config.toml
horizontal_flip = true
translate = 0.12
latent_channels = 8
decoder_widths = [64, 64, 128, 256]
decoder_blocks_per_level = 3
init = "kaiming_normal"
optimizer = "muon"
muon_scale = "spectral"
nesterov = true
steps = 4600
weight_decay = 0.03
adamw_weight_decay_other_params = 0
Rows from block 7 of the encoder, named by matrix and row number. Rows with one number belong to one neuron. Each number is 50 + 10 x the weight over the matrix's rms, rounded and kept within 0 to 99. All counts start at 0.
# fc1: MLP up (encoder.blocks.7.mlp.fc1.weight, 384x128), inputs 0-127
# fc2: MLP down (encoder.blocks.7.mlp.fc2.weight, 128x384, transposed), outputs 0-127
fc1.88:61 50 28 60 52 38 58 46 39 55 54 45 47 42 38 37 46 52 53 62 64 58 50 55 66 68 57 71 52 54 46 62 66 43 49 32 36 55 35 63 39 39 47 68 45 48 54 43 50 58 31 60 56 36 43 51 40 58 52 42 47 56 55 60 45 41 55 51 53 58 60 43 57 45 44 39 30 44 52 49 42 41 52 41 53 63 54 55 51 27 57 45 53 46 45 57 58 53 57 61 52 56 39 47 48 51 72 44 38 60 57 49 49 58 55 39 56 48 46 42 63 54 31 67 45 54 43 51
fc1.89:67 57 58 55 67 45 34 47 43 64 44 38 48 57 44 56 53 59 60 48 53 58 53 49 43 49 44 48 52 48 52 27 48 39 53 51 49 48 44 40 50 37 38 38 51 46 68 62 42 56 43 46 44 44 29 36 34 47 61 38 51 37 45 52 50 75 51 54 63 40 65 47 65 60 45 44 45 59 55 62 61 48 38 50 60 62 36 51 71 35 51 71 52 45 39 41 50 57 50 49 42 43 41 54 76 43 48 51 41 54 52 54 50 47 34 55 30 35 44 39 47 65 31 50 50 34 40 56
fc1.90:66 25 82 57 63 57 57 43 25 52 49 45 53 24 46 54 35 56 45 57 40 39 61 53 43 50 42 42 54 45 44 44 34 45 57 42 61 61 66 43 52 60 50 60 60 35 59 53 60 45 38 61 48 55 42 43 64 56 59 47 49 56 51 59 50 43 42 39 45 49 41 63 49 63 53 68 63 49 40 43 58 59 43 42 58 45 45 55 45 58 47 52 56 55 36 46 52 43 50 46 60 41 50 55 51 58 53 66 45 50 48 69 56 59 38 50 48 57 62 39 39 41 43 54 58 46 61 55
fc1.91:48 73 63 54 32 36 60 41 44 32 50 41 34 55 45 49 52 38 39 65 48 47 42 56 49 45 44 56 47 62 42 50 45 54 54 50 46 58 48 55 50 38 40 42 53 48 55 38 65 55 64 35 50 68 61 38 43 57 51 52 28 67 53 33 40 61 61 49 51 44 47 53 51 57 64 50 64 66 54 43 43 55 43 42 60 55 54 44 34 34 51 36 52 49 38 37 58 54 47 57 74 39 59 46 66 52 43 49 52 60 41 51 52 49 52 37 37 64 31 46 57 35 58 43 45 66 53 33
fc1.92:59 42 70 42 44 77 41 73 47 45 60 40 86 38 44 37 27 33 46 51 59 66 76 49 61 30 40 38 41 50 41 53 37 70 39 32 54 56 41 57 42 46 49 58 29 50 50 41 47 66 49 52 50 52 50 60 39 62 41 54 46 56 55 36 58 49 50 54 47 56 45 65 48 61 56 52 48 48 48 30 56 48 62 44 32 55 47 44 57 39 57 54 51 65 47 35 45 54 70 58 52 48 38 49 52 67 36 37 36 40 37 56 43 45 38 46 67 68 51 50 54 61 46 39 61 47 62 46
fc1.93:52 59 55 49 51 67 27 59 51 57 48 41 49 41 36 55 43 54 53 57 68 50 47 35 59 51 55 30 54 52 46 42 54 53 50 59 41 34 67 50 41 58 35 52 35 49 55 56 40 52 53 50 48 48 47 40 59 46 50 42 44 57 66 17 48 59 39 51 48 42 49 46 46 39 44 53 57 34 45 46 72 46 62 49 66 59 36 46 47 50 37 49 38 55 40 51 48 64 46 41 43 44 57 54 62 40 55 60 51 39 52 41 54 39 73 30 63 30 55 51 57 68 50 59 54 36 39 59
fc1.94:58 62 48 50 61 61 44 40 58 63 46 61 44 32 45 51 53 29 55 49 44 60 57 38 68 40 52 74 54 64 35 54 38 49 59 44 61 49 28 37 47 44 46 65 42 48 54 40 51 51 30 50 40 41 41 59 36 39 35 44 33 52 54 36 68 37 62 64 55 71 51 39 54 31 55 52 60 32 53 48 61 40 54 39 40 49 53 38 63 57 39 53 45 70 46 53 61 57 36 50 58 56 46 58 42 53 36 34 60 59 52 48 62 48 66 54 58 66 50 29 48 36 58 21 26 52 75 66
fc1.95:58 63 75 44 39 44 53 34 47 56 63 60 60 49 49 63 44 44 47 48 67 60 62 57 43 46 42 49 43 40 34 45 44 41 51 36 53 58 55 51 47 49 50 37 43 44 30 51 47 57 56 51 54 46 57 58 33 27 27 49 43 51 46 38 53 50 60 52 46 70 43 67 45 63 50 51 41 41 64 45 51 52 48 32 52 62 50 41 54 58 41 69 50 50 54 61 85 66 48 45 56 43 62 53 51 40 52 53 54 56 54 44 36 44 58 57 62 62 44 55 47 63 50 47 30 34 51 58
fc1.96:54 55 58 64 60 58 50 47 64 55 59 46 48 35 49 59 49 58 41 43 36 58 46 56 52 49 44 72 40 63 32 70 57 30 63 23 44 62 48 64 48 28 54 51 38 71 49 49 65 43 60 52 51 55 53 67 46 55 60 55 48 45 45 50 47 49 55 63 46 57 46 40 65 22 58 46 47 68 26 29 42 58 50 58 44 40 52 42 57 58 44 62 40 63 48 54 64 45 50 51 65 59 32 53 50 42 57 49 52 53 49 59 47 44 60 36 34 64 49 40 35 58 34 48 56 59 38 43
fc1.97:58 46 45 51 50 67 42 33 48 59 49 50 61 70 47 55 33 46 40 47 39 45 31 57 43 57 42 63 64 41 57 56 55 51 48 56 49 42 51 58 43 47 37 59 54 41 72 43 48 42 48 40 54 53 35 77 43 40 45 54 48 63 42 48 34 56 28 38 32 54 44 53 48 53 58 31 55 52 65 74 44 54 46 53 34 53 49 29 52 36 41 36 51 59 73 52 60 46 51 45 80 37 44 50 44 46 46 51 54 48 51 46 54 55 44 52 58 39 42 38 60 42 57 42 59 39 33 38
fc1.98:53 57 53 68 53 46 59 45 56 55 51 58 63 69 49 45 44 27 55 55 67 56 45 58 51 51 48 45 41 48 58 54 51 45 48 44 59 60 43 56 47 62 53 44 61 73 40 43 48 42 66 48 52 50 58 34 50 39 45 49 51 64 66 59 40 39 50 55 43 33 47 43 40 51 55 48 56 32 41 42 57 59 50 46 58 41 43 57 72 43 39 55 41 56 67 53 45 43 51 56 46 45 53 55 68 45 45 50 54 48 62 50 55 51 43 60 54 50 45 54 58 56 55 45 44 46 44 66
fc1.99:53 47 37 56 51 56 53 48 47 72 30 42 75 47 57 50 47 58 66 58 52 47 60 55 42 54 52 50 54 49 39 46 32 39 57 43 38 43 45 57 61 60 41 50 61 64 36 31 52 62 46 66 45 57 45 47 42 63 74 51 52 52 61 50 57 41 50 70 46 54 59 50 48 66 45 47 64 70 47 64 30 45 40 50 31 56 54 57 36 39 42 53 46 59 48 63 63 47 44 56 32 41 56 25 47 42 62 44 45 56 50 51 43 36 39 54 49 41 53 62 41 44 61 48 63 43 57 49
fc1.100:52 43 45 41 48 41 54 47 36 70 64 52 47 43 53 57 44 49 50 56 38 65 48 57 63 36 56 46 54 62 70 63 52 50 52 63 52 47 48 54 55 51 58 48 51 63 37 42 60 55 40 50 53 52 58 59 55 55 46 46 63 64 20 69 38 50 55 65 62 51 49 49 39 48 49 46 58 39 37 69 49 55 56 48 66 61 49 66 31 65 50 61 43 54 42 50 61 55 42 52 51 52 50 59 43 60 48 32 59 51 59 42 45 63 44 59 51 45 52 35 43 59 49 45 39 62 54 58
fc2.88:67 56 56 50 42 57 57 45 43 43 57 45 65 59 47 55 32 38 55 65 61 60 46 58 41 52 49 33 66 46 33 41 54 55 53 49 62 36 43 59 44 67 45 51 59 43 44 53 30 50 54 53 71 42 60 53 42 43 45 53 55 52 52 75 32 32 47 31 37 58 40 46 39 42 61 67 43 45 43 64 49 40 46 58 56 54 53 62 68 29 50 48 50 37 27 60 42 59 44 64 53 58 32 47 34 66 57 63 60 60 45 51 34 48 33 36 44 52 54 57 43 45 43 28 57 75 47 67
fc2.89:51 50 59 43 67 31 47 51 35 52 59 44 38 47 46 47 45 54 39 50 70 53 41 66 44 49 57 63 57 52 45 48 62 35 68 50 43 39 71 58 41 75 36 54 48 59 55 47 40 42 24 59 43 54 55 37 41 38 58 49 64 44 33 48 41 63 48 43 52 38 53 47 61 59 53 40 39 43 61 41 53 62 45 26 46 49 46 45 51 62 69 52 39 53 52 43 39 50 64 58 39 56 59 47 63 32 59 26 36 37 63 59 51 47 58 48 69 47 54 53 52 50 46 28 45 43 39 46
fc2.90:71 53 41 57 62 42 65 54 58 53 53 39 39 45 45 67 50 51 50 41 40 51 64 51 37 36 62 62 43 41 34 50 41 45 48 40 37 56 44 48 60 50 71 46 52 56 50 49 63 42 54 77 41 50 55 48 54 68 47 56 51 50 59 51 43 22 32 43 50 56 54 63 38 45 65 51 47 48 53 49 59 43 51 39 52 37 60 56 58 63 46 37 60 54 54 62 53 51 50 63 47 41 42 56 61 47 59 50 65 44 57 56 36 62 66 48 45 50 37 54 36 46 42 46 36 64 34 54
fc2.91:52 57 46 54 66 54 40 35 35 56 59 54 43 63 44 37 37 59 64 62 27 55 54 54 32 52 44 61 74 51 58 55 85 28 50 53 63 42 29 50 37 45 60 31 57 40 53 53 51 51 35 56 45 48 46 58 38 64 49 63 42 41 47 44 62 40 25 35 36 60 54 39 50 36 58 58 57 47 56 58 30 51 52 68 61 37 61 47 67 51 42 52 49 50 41 39 47 46 50 38 48 46 56 39 59 31 66 33 56 49 45 42 57 55 38 51 56 52 35 61 45 53 40 57 57 44 59 25
fc2.92:44 39 59 58 62 64 51 40 79 48 61 50 47 33 59 32 53 59 41 41 50 39 51 60 34 39 54 42 48 51 36 56 54 49 39 52 55 56 72 58 58 62 44 30 55 40 53 64 43 60 75 63 37 49 59 48 52 54 48 47 55 30 61 47 56 60 47 45 50 34 63 47 61 66 41 40 63 27 60 35 50 42 48 52 53 45 37 43 42 49 33 63 52 51 53 58 60 59 46 47 51 48 45 55 46 61 47 57 48 51 43 56 51 61 46 53 38 65 48 42 56 45 57 43 46 57 21 48
fc2.93:62 59 57 32 49 45 48 48 48 62 48 40 50 46 35 64 34 53 54 71 56 31 41 38 45 56 36 38 43 33 49 31 38 41 52 48 51 63 57 40 37 32 63 58 50 41 52 35 63 58 32 39 51 48 38 45 47 43 72 30 61 54 61 46 59 55 58 48 55 47 45 61 36 57 47 57 40 61 50 55 62 61 50 39 48 43 50 38 59 49 49 42 57 69 40 37 58 57 45 46 58 41 58 54 46 45 64 48 61 58 52 61 55 47 60 43 46 52 62 47 31 59 50 45 70 42 57 54
fc2.94:45 37 60 43 57 57 67 60 46 44 30 47 52 53 43 36 34 47 50 46 52 42 42 38 57 42 48 46 61 51 51 34 64 36 54 44 29 41 50 34 61 44 56 49 35 53 60 45 76 34 39 52 41 49 52 21 50 61 48 53 48 45 69 58 48 48 56 62 40 39 63 59 42 44 59 30 43 62 49 45 41 57 61 47 42 45 63 49 38 37 50 39 55 53 54 40 53 57 41 53 45 60 52 58 36 55 41 52 54 53 51 52 58 41 33 40 41 51 69 52 56 59 63 31 53 45 53 56
fc2.95:69 38 57 61 45 54 65 30 48 65 67 57 44 39 29 40 48 54 69 60 68 49 56 35 39 47 59 52 41 62 48 62 61 36 50 39 39 52 35 55 58 41 57 44 37 42 52 42 54 61 55 26 49 58 50 58 54 54 43 62 27 45 52 53 59 38 28 41 49 58 49 59 55 69 40 50 49 60 43 56 47 50 39 37 58 58 56 60 57 44 43 58 35 54 65 47 66 49 65 56 48 61 46 35 22 59 52 49 59 33 56 56 45 62 63 48 61 47 46 56 41 48 66 36 43 61 51 52
fc2.96:35 60 56 39 38 81 47 31 47 44 57 63 56 55 68 54 41 54 75 55 51 49 57 46 45 47 40 55 43 34 43 61 47 56 54 30 49 48 53 38 53 39 53 56 39 52 45 31 66 34 47 67 47 40 44 67 47 48 64 63 50 57 48 59 58 37 37 31 42 42 37 54 69 60 54 58 49 47 57 36 42 57 60 47 47 46 65 44 51 51 51 56 59 47 45 45 61 66 57 49 61 59 53 59 61 37 72 36 45 38 72 47 44 42 37 52 26 22 50 60 59 49 47 41 60 39 57 47
fc2.97:55 54 51 25 50 43 59 46 63 50 59 49 59 52 47 55 35 55 48 45 53 48 51 51 53 47 55 46 33 53 48 53 48 49 67 28 66 63 58 48 52 51 45 76 54 40 54 49 53 55 73 27 41 50 61 58 33 38 39 50 45 48 46 68 48 44 45 43 30 60 66 83 59 58 50 62 46 50 44 51 39 55 55 55 74 59 56 53 39 42 51 54 54 50 56 59 53 52 45 56 53 62 53 58 66 39 84 46 60 63 54 56 69 53 65 25 48 41 61 51 53 50 44 55 60 35 51 50
fc2.98:48 46 48 32 51 42 48 44 53 46 63 65 62 27 52 38 55 48 58 40 45 52 52 57 42 56 54 49 48 51 72 52 44 44 48 54 40 50 46 49 40 52 33 54 49 44 56 49 74 53 51 53 61 59 66 50 58 34 54 63 27 42 51 55 57 56 54 50 56 57 40 55 30 65 55 51 41 37 42 57 50 67 38 71 54 61 44 60 50 52 46 37 59 53 72 37 66 56 64 66 62 59 55 48 62 39 47 50 45 55 45 53 54 62 56 56 27 59 53 38 55 42 50 64 37 63 55 60
fc2.99:28 40 39 52 27 54 32 51 52 49 72 52 59 41 49 39 46 54 56 50 45 51 40 48 54 30 54 40 50 58 29 37 59 67 43 42 44 37 50 61 32 45 60 34 46 44 65 48 51 41 50 47 39 65 43 49 39 45 51 41 62 51 47 59 55 69 45 53 47 55 60 65 48 51 34 39 39 43 46 54 54 61 57 26 43 50 52 46 53 37 55 44 46 40 62 33 45 39 44 45 28 50 39 40 47 68 47 43 51 77 43 60 66 28 47 54 52 56 61 61 55 45 47 52 44 53 45 34
fc2.100:51 42 41 54 56 49 44 62 51 42 57 31 47 46 40 44 44 51 44 58 42 61 48 32 50 51 42 51 60 45 60 44 43 30 31 58 51 57 48 41 35 40 36 36 42 39 73 47 65 42 55 59 44 49 58 53 40 53 38 62 36 57 53 57 46 66 48 42 25 40 52 68 53 42 46 38 67 45 46 35 51 47 49 61 62 42 50 52 69 52 38 49 46 48 58 57 47 49 51 30 51 53 65 68 55 62 49 45 70 52 45 51 53 56 35 36 73 48 47 50 48 44 36 35 56 47 58 55