{"downsampling_factor": 8, "encoder_inner_norm": false, "nesterov": true, "epochs": 7.0}
Rows from block 0 of the decoder, named by matrix and row number. Rows with one number belong to one channel. Each number is 500 + 25 x the weight over its row's rms, rounded and kept within 0 to 999. All counts start at 0. Numbers have three digits each. After the name is the row's rms in percent of the matrix's.
# convs0: first 3x3 conv (decoder.mid.0.convs.0.weight, 256x256x3x3), inputs 162-170, a 3x3 kernel for each
# convs1: second 3x3 conv (decoder.mid.0.convs.1.weight, 256x256x3x3, transposed), outputs 162-170, a 3x3 kernel for each
convs0.89 100:471485467473526463468475490515435521458505500495468487496480511525476496476501505486513498494498535517540499505483514518504515486481501505507473500492481472469513483474519507505460507442529505518490493486509516537515530483501462534517529478504
convs1.89 100:444503502536528483470531485468506486517442520483489535482526510517521491505486496488536541477494501513524515523489494498505516514472545527524539482526548520517453487493536518519478501506510503517517485529548509519466515494504529535474501523462
convs0.90 100:491483490497513524471481492464562529503565504462509461492561501473463545514478490476550508512524484505485490485497452484467481505483475532496470484473503518509474467507489483494509479501523450492539497508523474510498528530508402497531495447533
convs1.90 100:517495508507502487541521523473484510517538517518478480490495495478533522545491494508479479519510528520541473504490469512451472528483478529502535456496547518468536535470523494532496515541490497504519486517585544548501524484522490475494510466495
convs0.91 099:497517474466543516511533513521504487495486494450496507457514488496527525515501478519498486526546514517502458539512510502517495455539516471480576533513550488530513475507474494470537506529483469495469533513529509517518520471498522496503510544510
convs1.91 101:499516538516478446491551533523522511512529530452527480509531502479476511516514522483524489464508521475513483521477477547499479518492504505505477518441498479461461522498492498503487459505500505518519518528500499520465472510478509497526525525431
convs0.92 103:508477531490485499501525550518499483484455574510517457503451485500479487517584501489461460480504539495535487523512469494505492486527516543543520508478506440493473532509540525526496502520461524486482492503507511463499485480541527532531505521518
convs1.92 101:488498451492509498481475520502536498510451515505484504529504541476487486484478509525510512484500491525462500528468561521517451465502522538494482499500482497514503492524564449505502533486467460483476510487500506496501512519456483503482514510502
convs0.93 101:485499534533477501491502544532484488568426485550467453501468559476513472508486503480473530540508528495519476477458511522484466493536517517518514475487488529466514448529504555502492506497478549450511456509474526526512486539471516489497497529445
convs1.93 101:532506505497510495475546518522461513514510463497446516538507556489545497495500510516526494521486477512497483474513488527495495509479431504483520525479491501544540439529500507535508518510559506506525519514497492513440497499490499474512515496492
convs0.94 102:487498514523485536532511438521491588499492492497509522503527484518444498501465509530546477530485469550502472444483472512492488463498518533482526529495510497461449495447442510488492482510514531494491514527443492483472521548503528497469477459469
convs1.94 099:489493476491516527503527507519526455556457509528512459486514512493485486511493489518502532485461489511476480509545480478505524533494469448532552503520498551515490546523539472530513514531537503521457529522486539496519489458508478514511500522463
convs0.95 101:504511496506518451480473486481494460512498535532451547471549512464532482483515505484513483473471506523516473515482441538549493490508508489530454497477448446497455529526522506487484516516472539461511522491514482507482536456533497525541544541513
convs1.95 099:548534477534561510462480506486441499498476502509467496504482464518500473531514484513544546529527530461506528470506506439451502451494517533491523531448517501501510514520473468493504524486541538521490491555505481546473483483489493481496471478513
convs0.96 100:535528520501453540499491520500515507473461519500521468462490495462496518510468478534490515489542495480527482499475489478524495478500515484472518523508492519493499532522521511464509503492508520474486478490512480506523519518480458495489450513509
convs1.96 102:511494526482540470502444503500522455514480472492532504468500526509496545516531451497511503540518502535510535455518528497478513500501530489522493527527482534525485503488497498500529459510520541492501501508525515468477545475485507509538499511514
convs0.97 100:521474490537533480474509524495535518538505497448516484521485507506471507487517522506466497471501519505500523502495525447552528541524512501489551571521497499517514503543539493494534511501509499510478438454511479536483512510477494485486495511463
convs1.97 100:494487479493506466501457518471437482499502478483481505491471482511481468484473538494500506452462501498517514520516528502528496512507525544494514494551488486507504520510530494537493463480502520529478501501526508520502501494427514525486519483494
convs0.98 101:510510497525471509489526499528495523516481506520473504499495496519489518521497491487508553480472484482512497511451490480537495523479495505505492483464491479494480478508530495471492475521549509464482499511487491479481491523482496504506509489525
convs1.98 099:485503504483506504535496520493522522481511535498490535497454530455474481508482499501487550500474510505503506561505522504516470493505488507485493503526510488503500516490502514471544455466512517479475481448440519534487457508505474513461483484486
convs0.99 099:458467492504492500491476497494480529520524505481463485518501485483518468517493502513465514512502493473485479520465541515512494519481446522560525492520497458496464488534495524531535521474502525504502484476519491521495482534494523488484520492508
convs1.99 097:500487508542504557502518502490530510542499444521512467481522498462471551471508496488529467506506443452496495543512467518448518544507542471500481490505498502520522520529525519500532535492509505534495535523483520503490529543492505459517515516511
convs0.100 102:526431547528532514513495515516499550502526520483485479511456497482501524558545485513480526478506514503503503475450464483520523523461513498500492487452494521468519504479438504507527493502485540485511520534468470484542463499494479564504511523492
convs1.100 101:512401498448492569455520489489457552499527488526510494465522492476550464523512514507557508543518518490477530524520471462531473494489476520505501531502432525576462495526490452563498482493518512503545525492476484464546484514491513455493491490520
convs0.101 102:459575523546475477501502497510462530463500536564474486451483524554529482508533496528490457546486538485491473530480453506533495509495450485490482522520498505522493477526462512482455470514490478488502510463497538462485500515497520521536461470508
convs1.101 099:488485517500476483472471496504505499473512511466501513507503506467535458524518481520464486502472481496473511502478506533499530538521481521548502496520483518472545491517510462560530495516513515444546513521504487469484477445483500493536487496472
convs0.102 101:540501526514504522525505531481525452484519510494541566476480509502509490486525528487499518506485494474470490497516488525483529539471461477479524506484518528507489508491465487493522505497534487466506535509446502486539490478488509469474532504505
convs1.102 099:482518514522463502519520509510504457474531532513534502514532473554506511483502513551526500477488481507499515474503472539478472520505521520522519482500447494492478512442478489486514462543504536465489507464497481480513461489559491553500460504518
convs0.103 102:496534536523511466492481461428479469494506450533484496527493511533505517492501468477479505521506517514495482488506488519549505502524446465468487488539479479566459539489523473484516475513503513509486505475474517495516475521503512504484523520531
convs1.103 100:493474478494454551560500514510484481522496540473477464508447503512530509514488432517463510494465558521443494480499487506536482502506501538525549489485534513478498491519510498485517494468475539503514525498488506468511487499449495499488491534517
convs0.104 100:523471466514452498496513516521533494508516483507530515516506466522500489496496506479508534474542529513472539521514487550523487488467525519491522537477491501496513492515515517490503534534464557459491522503512494476506500536451487495487503510518
convs1.104 100:494507511550516458528517491511478483495498462488530511486477536464488498487524558512474460488524470481471465485557515502530477549533559507513519517522466485474515537504478469535491440475483493502467492515438492506492517513479514512488519514469
convs0.105 097:502518494513515497523558492482552530472499512495477454489516508521515515554477489496483443440495481479498506481469530520497517492504508490516505539525526498521504467526491494477480506503472453487483461520459457516493503472490486518453522524468
convs1.105 100:502469526544482536477488533515477512474496507484515480483485570525565492485494511494494529564495511518492483517510494502499493501480493540492493494461439551517504472508505447527490510518517511506539509504471476544508510511499518475522493507483
convs0.106 099:535488511485500472521472519465547522476497460496518444545515513516485537474523473519532496511552532480510519515523529482503478520490506534481474544491456501512529472486495525472477518450500494492505476518486514473490532479461516527475569527489
convs1.106 101:508492498455517494514541523512528487488494493532513497510471543500548504495513516476493510484524484491505544514516492475530507453502479497466544503455532484512478464513486465538507545518523498507535529493484568470499476465528524467484453458532
convs0.107 098:519486469527490474506488513500551504492469506500487498519512514487498479500477447490493530531456502509574514488470516500508436447479510527511486490512507511522517515473476461465494505493475499463536523510522445512480505508491481494457538487486
convs1.107 096:501501504472483496476532544534490473516481504489510502464522478492514497496474526514504516459497497482486540493510547553467525459438482495498513521493489509524529500488479489493524511566537507482515491497456528472540541477488458468513502458520
convs0.108 098:489474509485496487537466476435525519493491516484496455495499503553481495579505500514514507546493513485480495508417461489466483531516510468532487498502486463496495474505501470517509528524524510504528474488500497484522500481481492473496523490509
convs1.108 101:517459476534544537461486463487522519478499478508529531459507465505536508490525517469485517462499498502509473515435477512494530483544549486489519484534506517527535481475531537477516468541512461491468464514494532508515480489526490505528474475486
convs0.109 100:482480559487496471476511513522531508498542513499459499517477488507511541526479521512525511494493531497509508516493521517482502476505493522526489494514453497516571500492505477529466491488485499534505528531521512452495510484511537519462498543512
convs1.109 104:523482551468503521518496527494509495530529492478504488506520497528476549475494547533481506534510524509532464531478516502501501513528486471526452528471507470517478477489498536529505514502513526499532541460485477494520551462434461525501465466494
convs0.110 099:484547516491552565500527485494539517518528524472478544512551526488514485457493466489528495508543513460532531513512553506451491513520505515512531494500512487501501526499523490496524541525513527477504504515519498485509487479512501549480482484517
convs1.110 100:522498509487496569517510451492499489507519507483488507523498494540467523493506521502520487510476512504508455521496522443553504524547503478508465501489511498469538510519479477560542478479514482475483516528487475477489519497505518485499505521487
convs0.111 101:524515476490468472524496480503489475500515490480516504498443500486488512479485556470478494510554489542493497515485494543492516532493516475542464513537546507517503529469507481441481511541447535505453510540468520476541490538472496540444452532487
convs1.111 099:480461497521507477482506555521501486453510515466521472515491487518505461471491538487474543497511464470510489475479486485458519545483504514495496515520482475468510516491515469478530486497489471518490539488491499513501477476531492502479486490507
convs0.112 100:509452525484495505491544525534512499466483527510498486524531497480523535469510505511511494492482478534497522497510549526459516542528517458495514500486520520512484497525502490510468530493495484500495451503490535553493516525491464544519481514433
convs1.112 098:504496524487556509500492527492492490477501491456476495499537516465487547467485506485485499482479498519513498541533519503454494527464512502499528498469502493485509486524486504527503505508492486507497467548474502503493489503506503464540496485492
convs0.113 101:478549493462500476534492520494486530523493528456487490490430510547485493511524470535489513484501506491464489451498465531459480491528479531517434530505539464509431504514494519493502516479508487494476499510509475447455562513490515475508496546518
convs1.113 100:524488492546477471507457537511483456487518499485527508493471496493467500463519486444509516480509516496490504492497473506513482466499490527507485499505517549547541531484471524481499461492518488481521529500512484531488511527554489498507515472491
convs0.114 096:491476474484486496505505410545521466501489501518501496536528469468493504493534465504513477504502525488498480506508509578448506554497519484511486502490548478514551544546531492453514498514520526484529555532479483539477473513466543476530515512473
convs1.114 100:526520477460463466516532520462517474531536521470545418461496500520519474495484485477487483493491508524518493510487517510485496497507444496509500526482507499557509504499508503513489472509460488526513516530514493569507517465459495457504509538464
convs0.115 102:498513469497469492518483498496497482551474460475509476553507457495498483532504527519481494518500490515453534473483482506505499516516513525503487522506463479483514462469496488518486456524484516509527500486511488495506500502480470486532540481508
convs1.115 101:554509465518476521496543505482475481483507503453482494498512518506476465497508502517512521479529515481518474529498499495496481462499505535501425515510465481479476445465549465464451496485519450472436474527530499485494513517484507516482443515508
convs0.116 099:485502532487515505516534531499460528516510552469514515516512527516525499511499519487497512496487503501555513499487465504472476462477527475495486517504542507463498460506532463505480465490539502516504496476533522475450466513473510494527512520553
convs1.116 101:482497486511525491508470497503497491467474541474543475493504512550497473513540491509499508505461477484527521490506537534498507531523505517496493519531526473494473520516537461465483525499534478477548515513489513488513514484484520478484501480490
convs0.117 101:512486506498516501498505525481484493490456508501486496466487530496484497497544489525495499520489484516496472526515508491526476517452459516450507475459506471510551496554514514509499495483489459513506517498526467431529515455511530476516507508504
convs1.117 102:489448458486543480506483506527477472501496554482508476491535527478536492497495478528513538493527533467511509525471520490509522487517488503498481510443511495519515495443465502474493480507519513502508514563535513475512504527525498467479582472505
convs0.118 099:498502505477519497466550503475493472507507509530464520509492522492507476508518477473526494534453529500528528510482464499520497495481504481458471486496505497526489509463550477450475526501497497484460458611502501525481454500491519526487500526494
convs1.118 100:518491479531468510559480500499527520501481459479484480470471543541445469474462488495504489461525499508497514498474497458515495553502516487502511487502466509512483480445479499492500478530485459471506518503504507486529453537508503486499510488512
convs0.119 101:541570509497507485511508475496518523529536550524576516461469517493488492502490511540498492527497488465471512536504471541512505507505489503513492476538466465485504515526502490496511489528456524467571532510518503486532525499525476514513518484491
convs1.119 099:499494523554490517514489500501516444505520515526470521490488592522491500494500473523473504483485537485455501472499500448495527534490497537523534475520488504470459498448517477492508518536523482526513540504513491524500474504484505505500528518536
convs0.120 098:486487538512503459554497488505474527505469488476496448484511501466497513490500555488497491490525465513511517505509507511492506513511502482465512508474519562504499521500590540536510494498513490552485584458480517506507532487507509459477529472543
convs1.120 100:506475481511506491488520535433512493502495462510499501513481495482505514483505476504486527532535503531506452539496482502526457533480486502496494475463500473534501555445487543451520439520476512507494507519523512513500438497492506488527509524487
convs0.121 099:500546475488501487485518514458546505456491513481502522486493483520471500504539472498523479462516473521463493515499532481439480459500488520468463497540540493546531510512513537519464461484518496511461495507514503495505507555554517481526472493467
convs1.121 100:489479482536528498523542544503502504536510531511486486534534505489467506495504474490540544506498466505512469498521513486481465522458555545517514451486530510460448517487518503469512560519461491524464483508474439501575552499501534464513497512461
convs0.122 101:470454463462503459509478481466525477473532520509509500498516492522511500497533495445499536498503535544519485494495507498513493510505500524539510480518487511513456468550479487491485513462523494498505494525510474502506505492479453494456501500510
convs1.122 100:501514539488533448493501485507559534527488461495462492471476529526512489512465473480489478483482547465486480498485486545485480468514502496468508558447503467501499502487513491501505469496481499528494527468481468495437534495494475531468562500499
convs0.123 100:517533532515509512487491489493440505509431471455477475484499516493488525497527520519437524528549495501498490480568528495546530517520494517507459457515469504482478534526507506418550508477478492512502474512466511476492520485515531458474503485547
convs1.123 101:561501496487471504466477528471555487480461461497473515461497485524504504509488518474495491473547493535482502501504456523510501519553489507471489509496540519482459475496530490503517513479470485465496490470526473505463537478441477517496518498486
convs0.124 100:506502519518476458511486504487493464476460514501459452533518521507498465493490494492539520537490518528503501492503498526493530548495470416526503502542524496513510461533536505504509509497464496507480473506478555519491530516515512523498530503525
convs1.124 100:473497509504522504472426446502493515448474494497496506529494499516548513487479509519505460509523516491532481494501518533493524499496530505529536475511517534503487473476532462520568512455515512484515460494528518508474476487467525493526488452467
convs0.125 099:537540500503503562524492494488518483543490500522485514505486553517518526535497498527505547477547497534509518540512503496498491489523509506504509540490451493498513480482488505510493498501531481451522504540472540500477492518505511505506468471504
convs1.125 102:496498454531468487520509500511518497515536467477478492523494516500508478484537538523534512517500486470481492487482496482506504523523542522488488512512494466501450498499468497554547486504481489535460496456555535461479481522495490480471470526459
convs0.126 099:511515497504501511461484536509494517514519483495500488512498510499488483485519497504455500495501499488522534489536555469529459510487535549522522525525505492495492518513470494538492487501490492496488520489493467520497485488481480429503505502550
convs1.126 100:493516451511469477490548515464420515534515568508499522496519475485458472528543506467524522497496503488530543472521505501489497510502518483490496449463515486460497504511493485461462513506467548499543474502502510512499505551517485490500487441453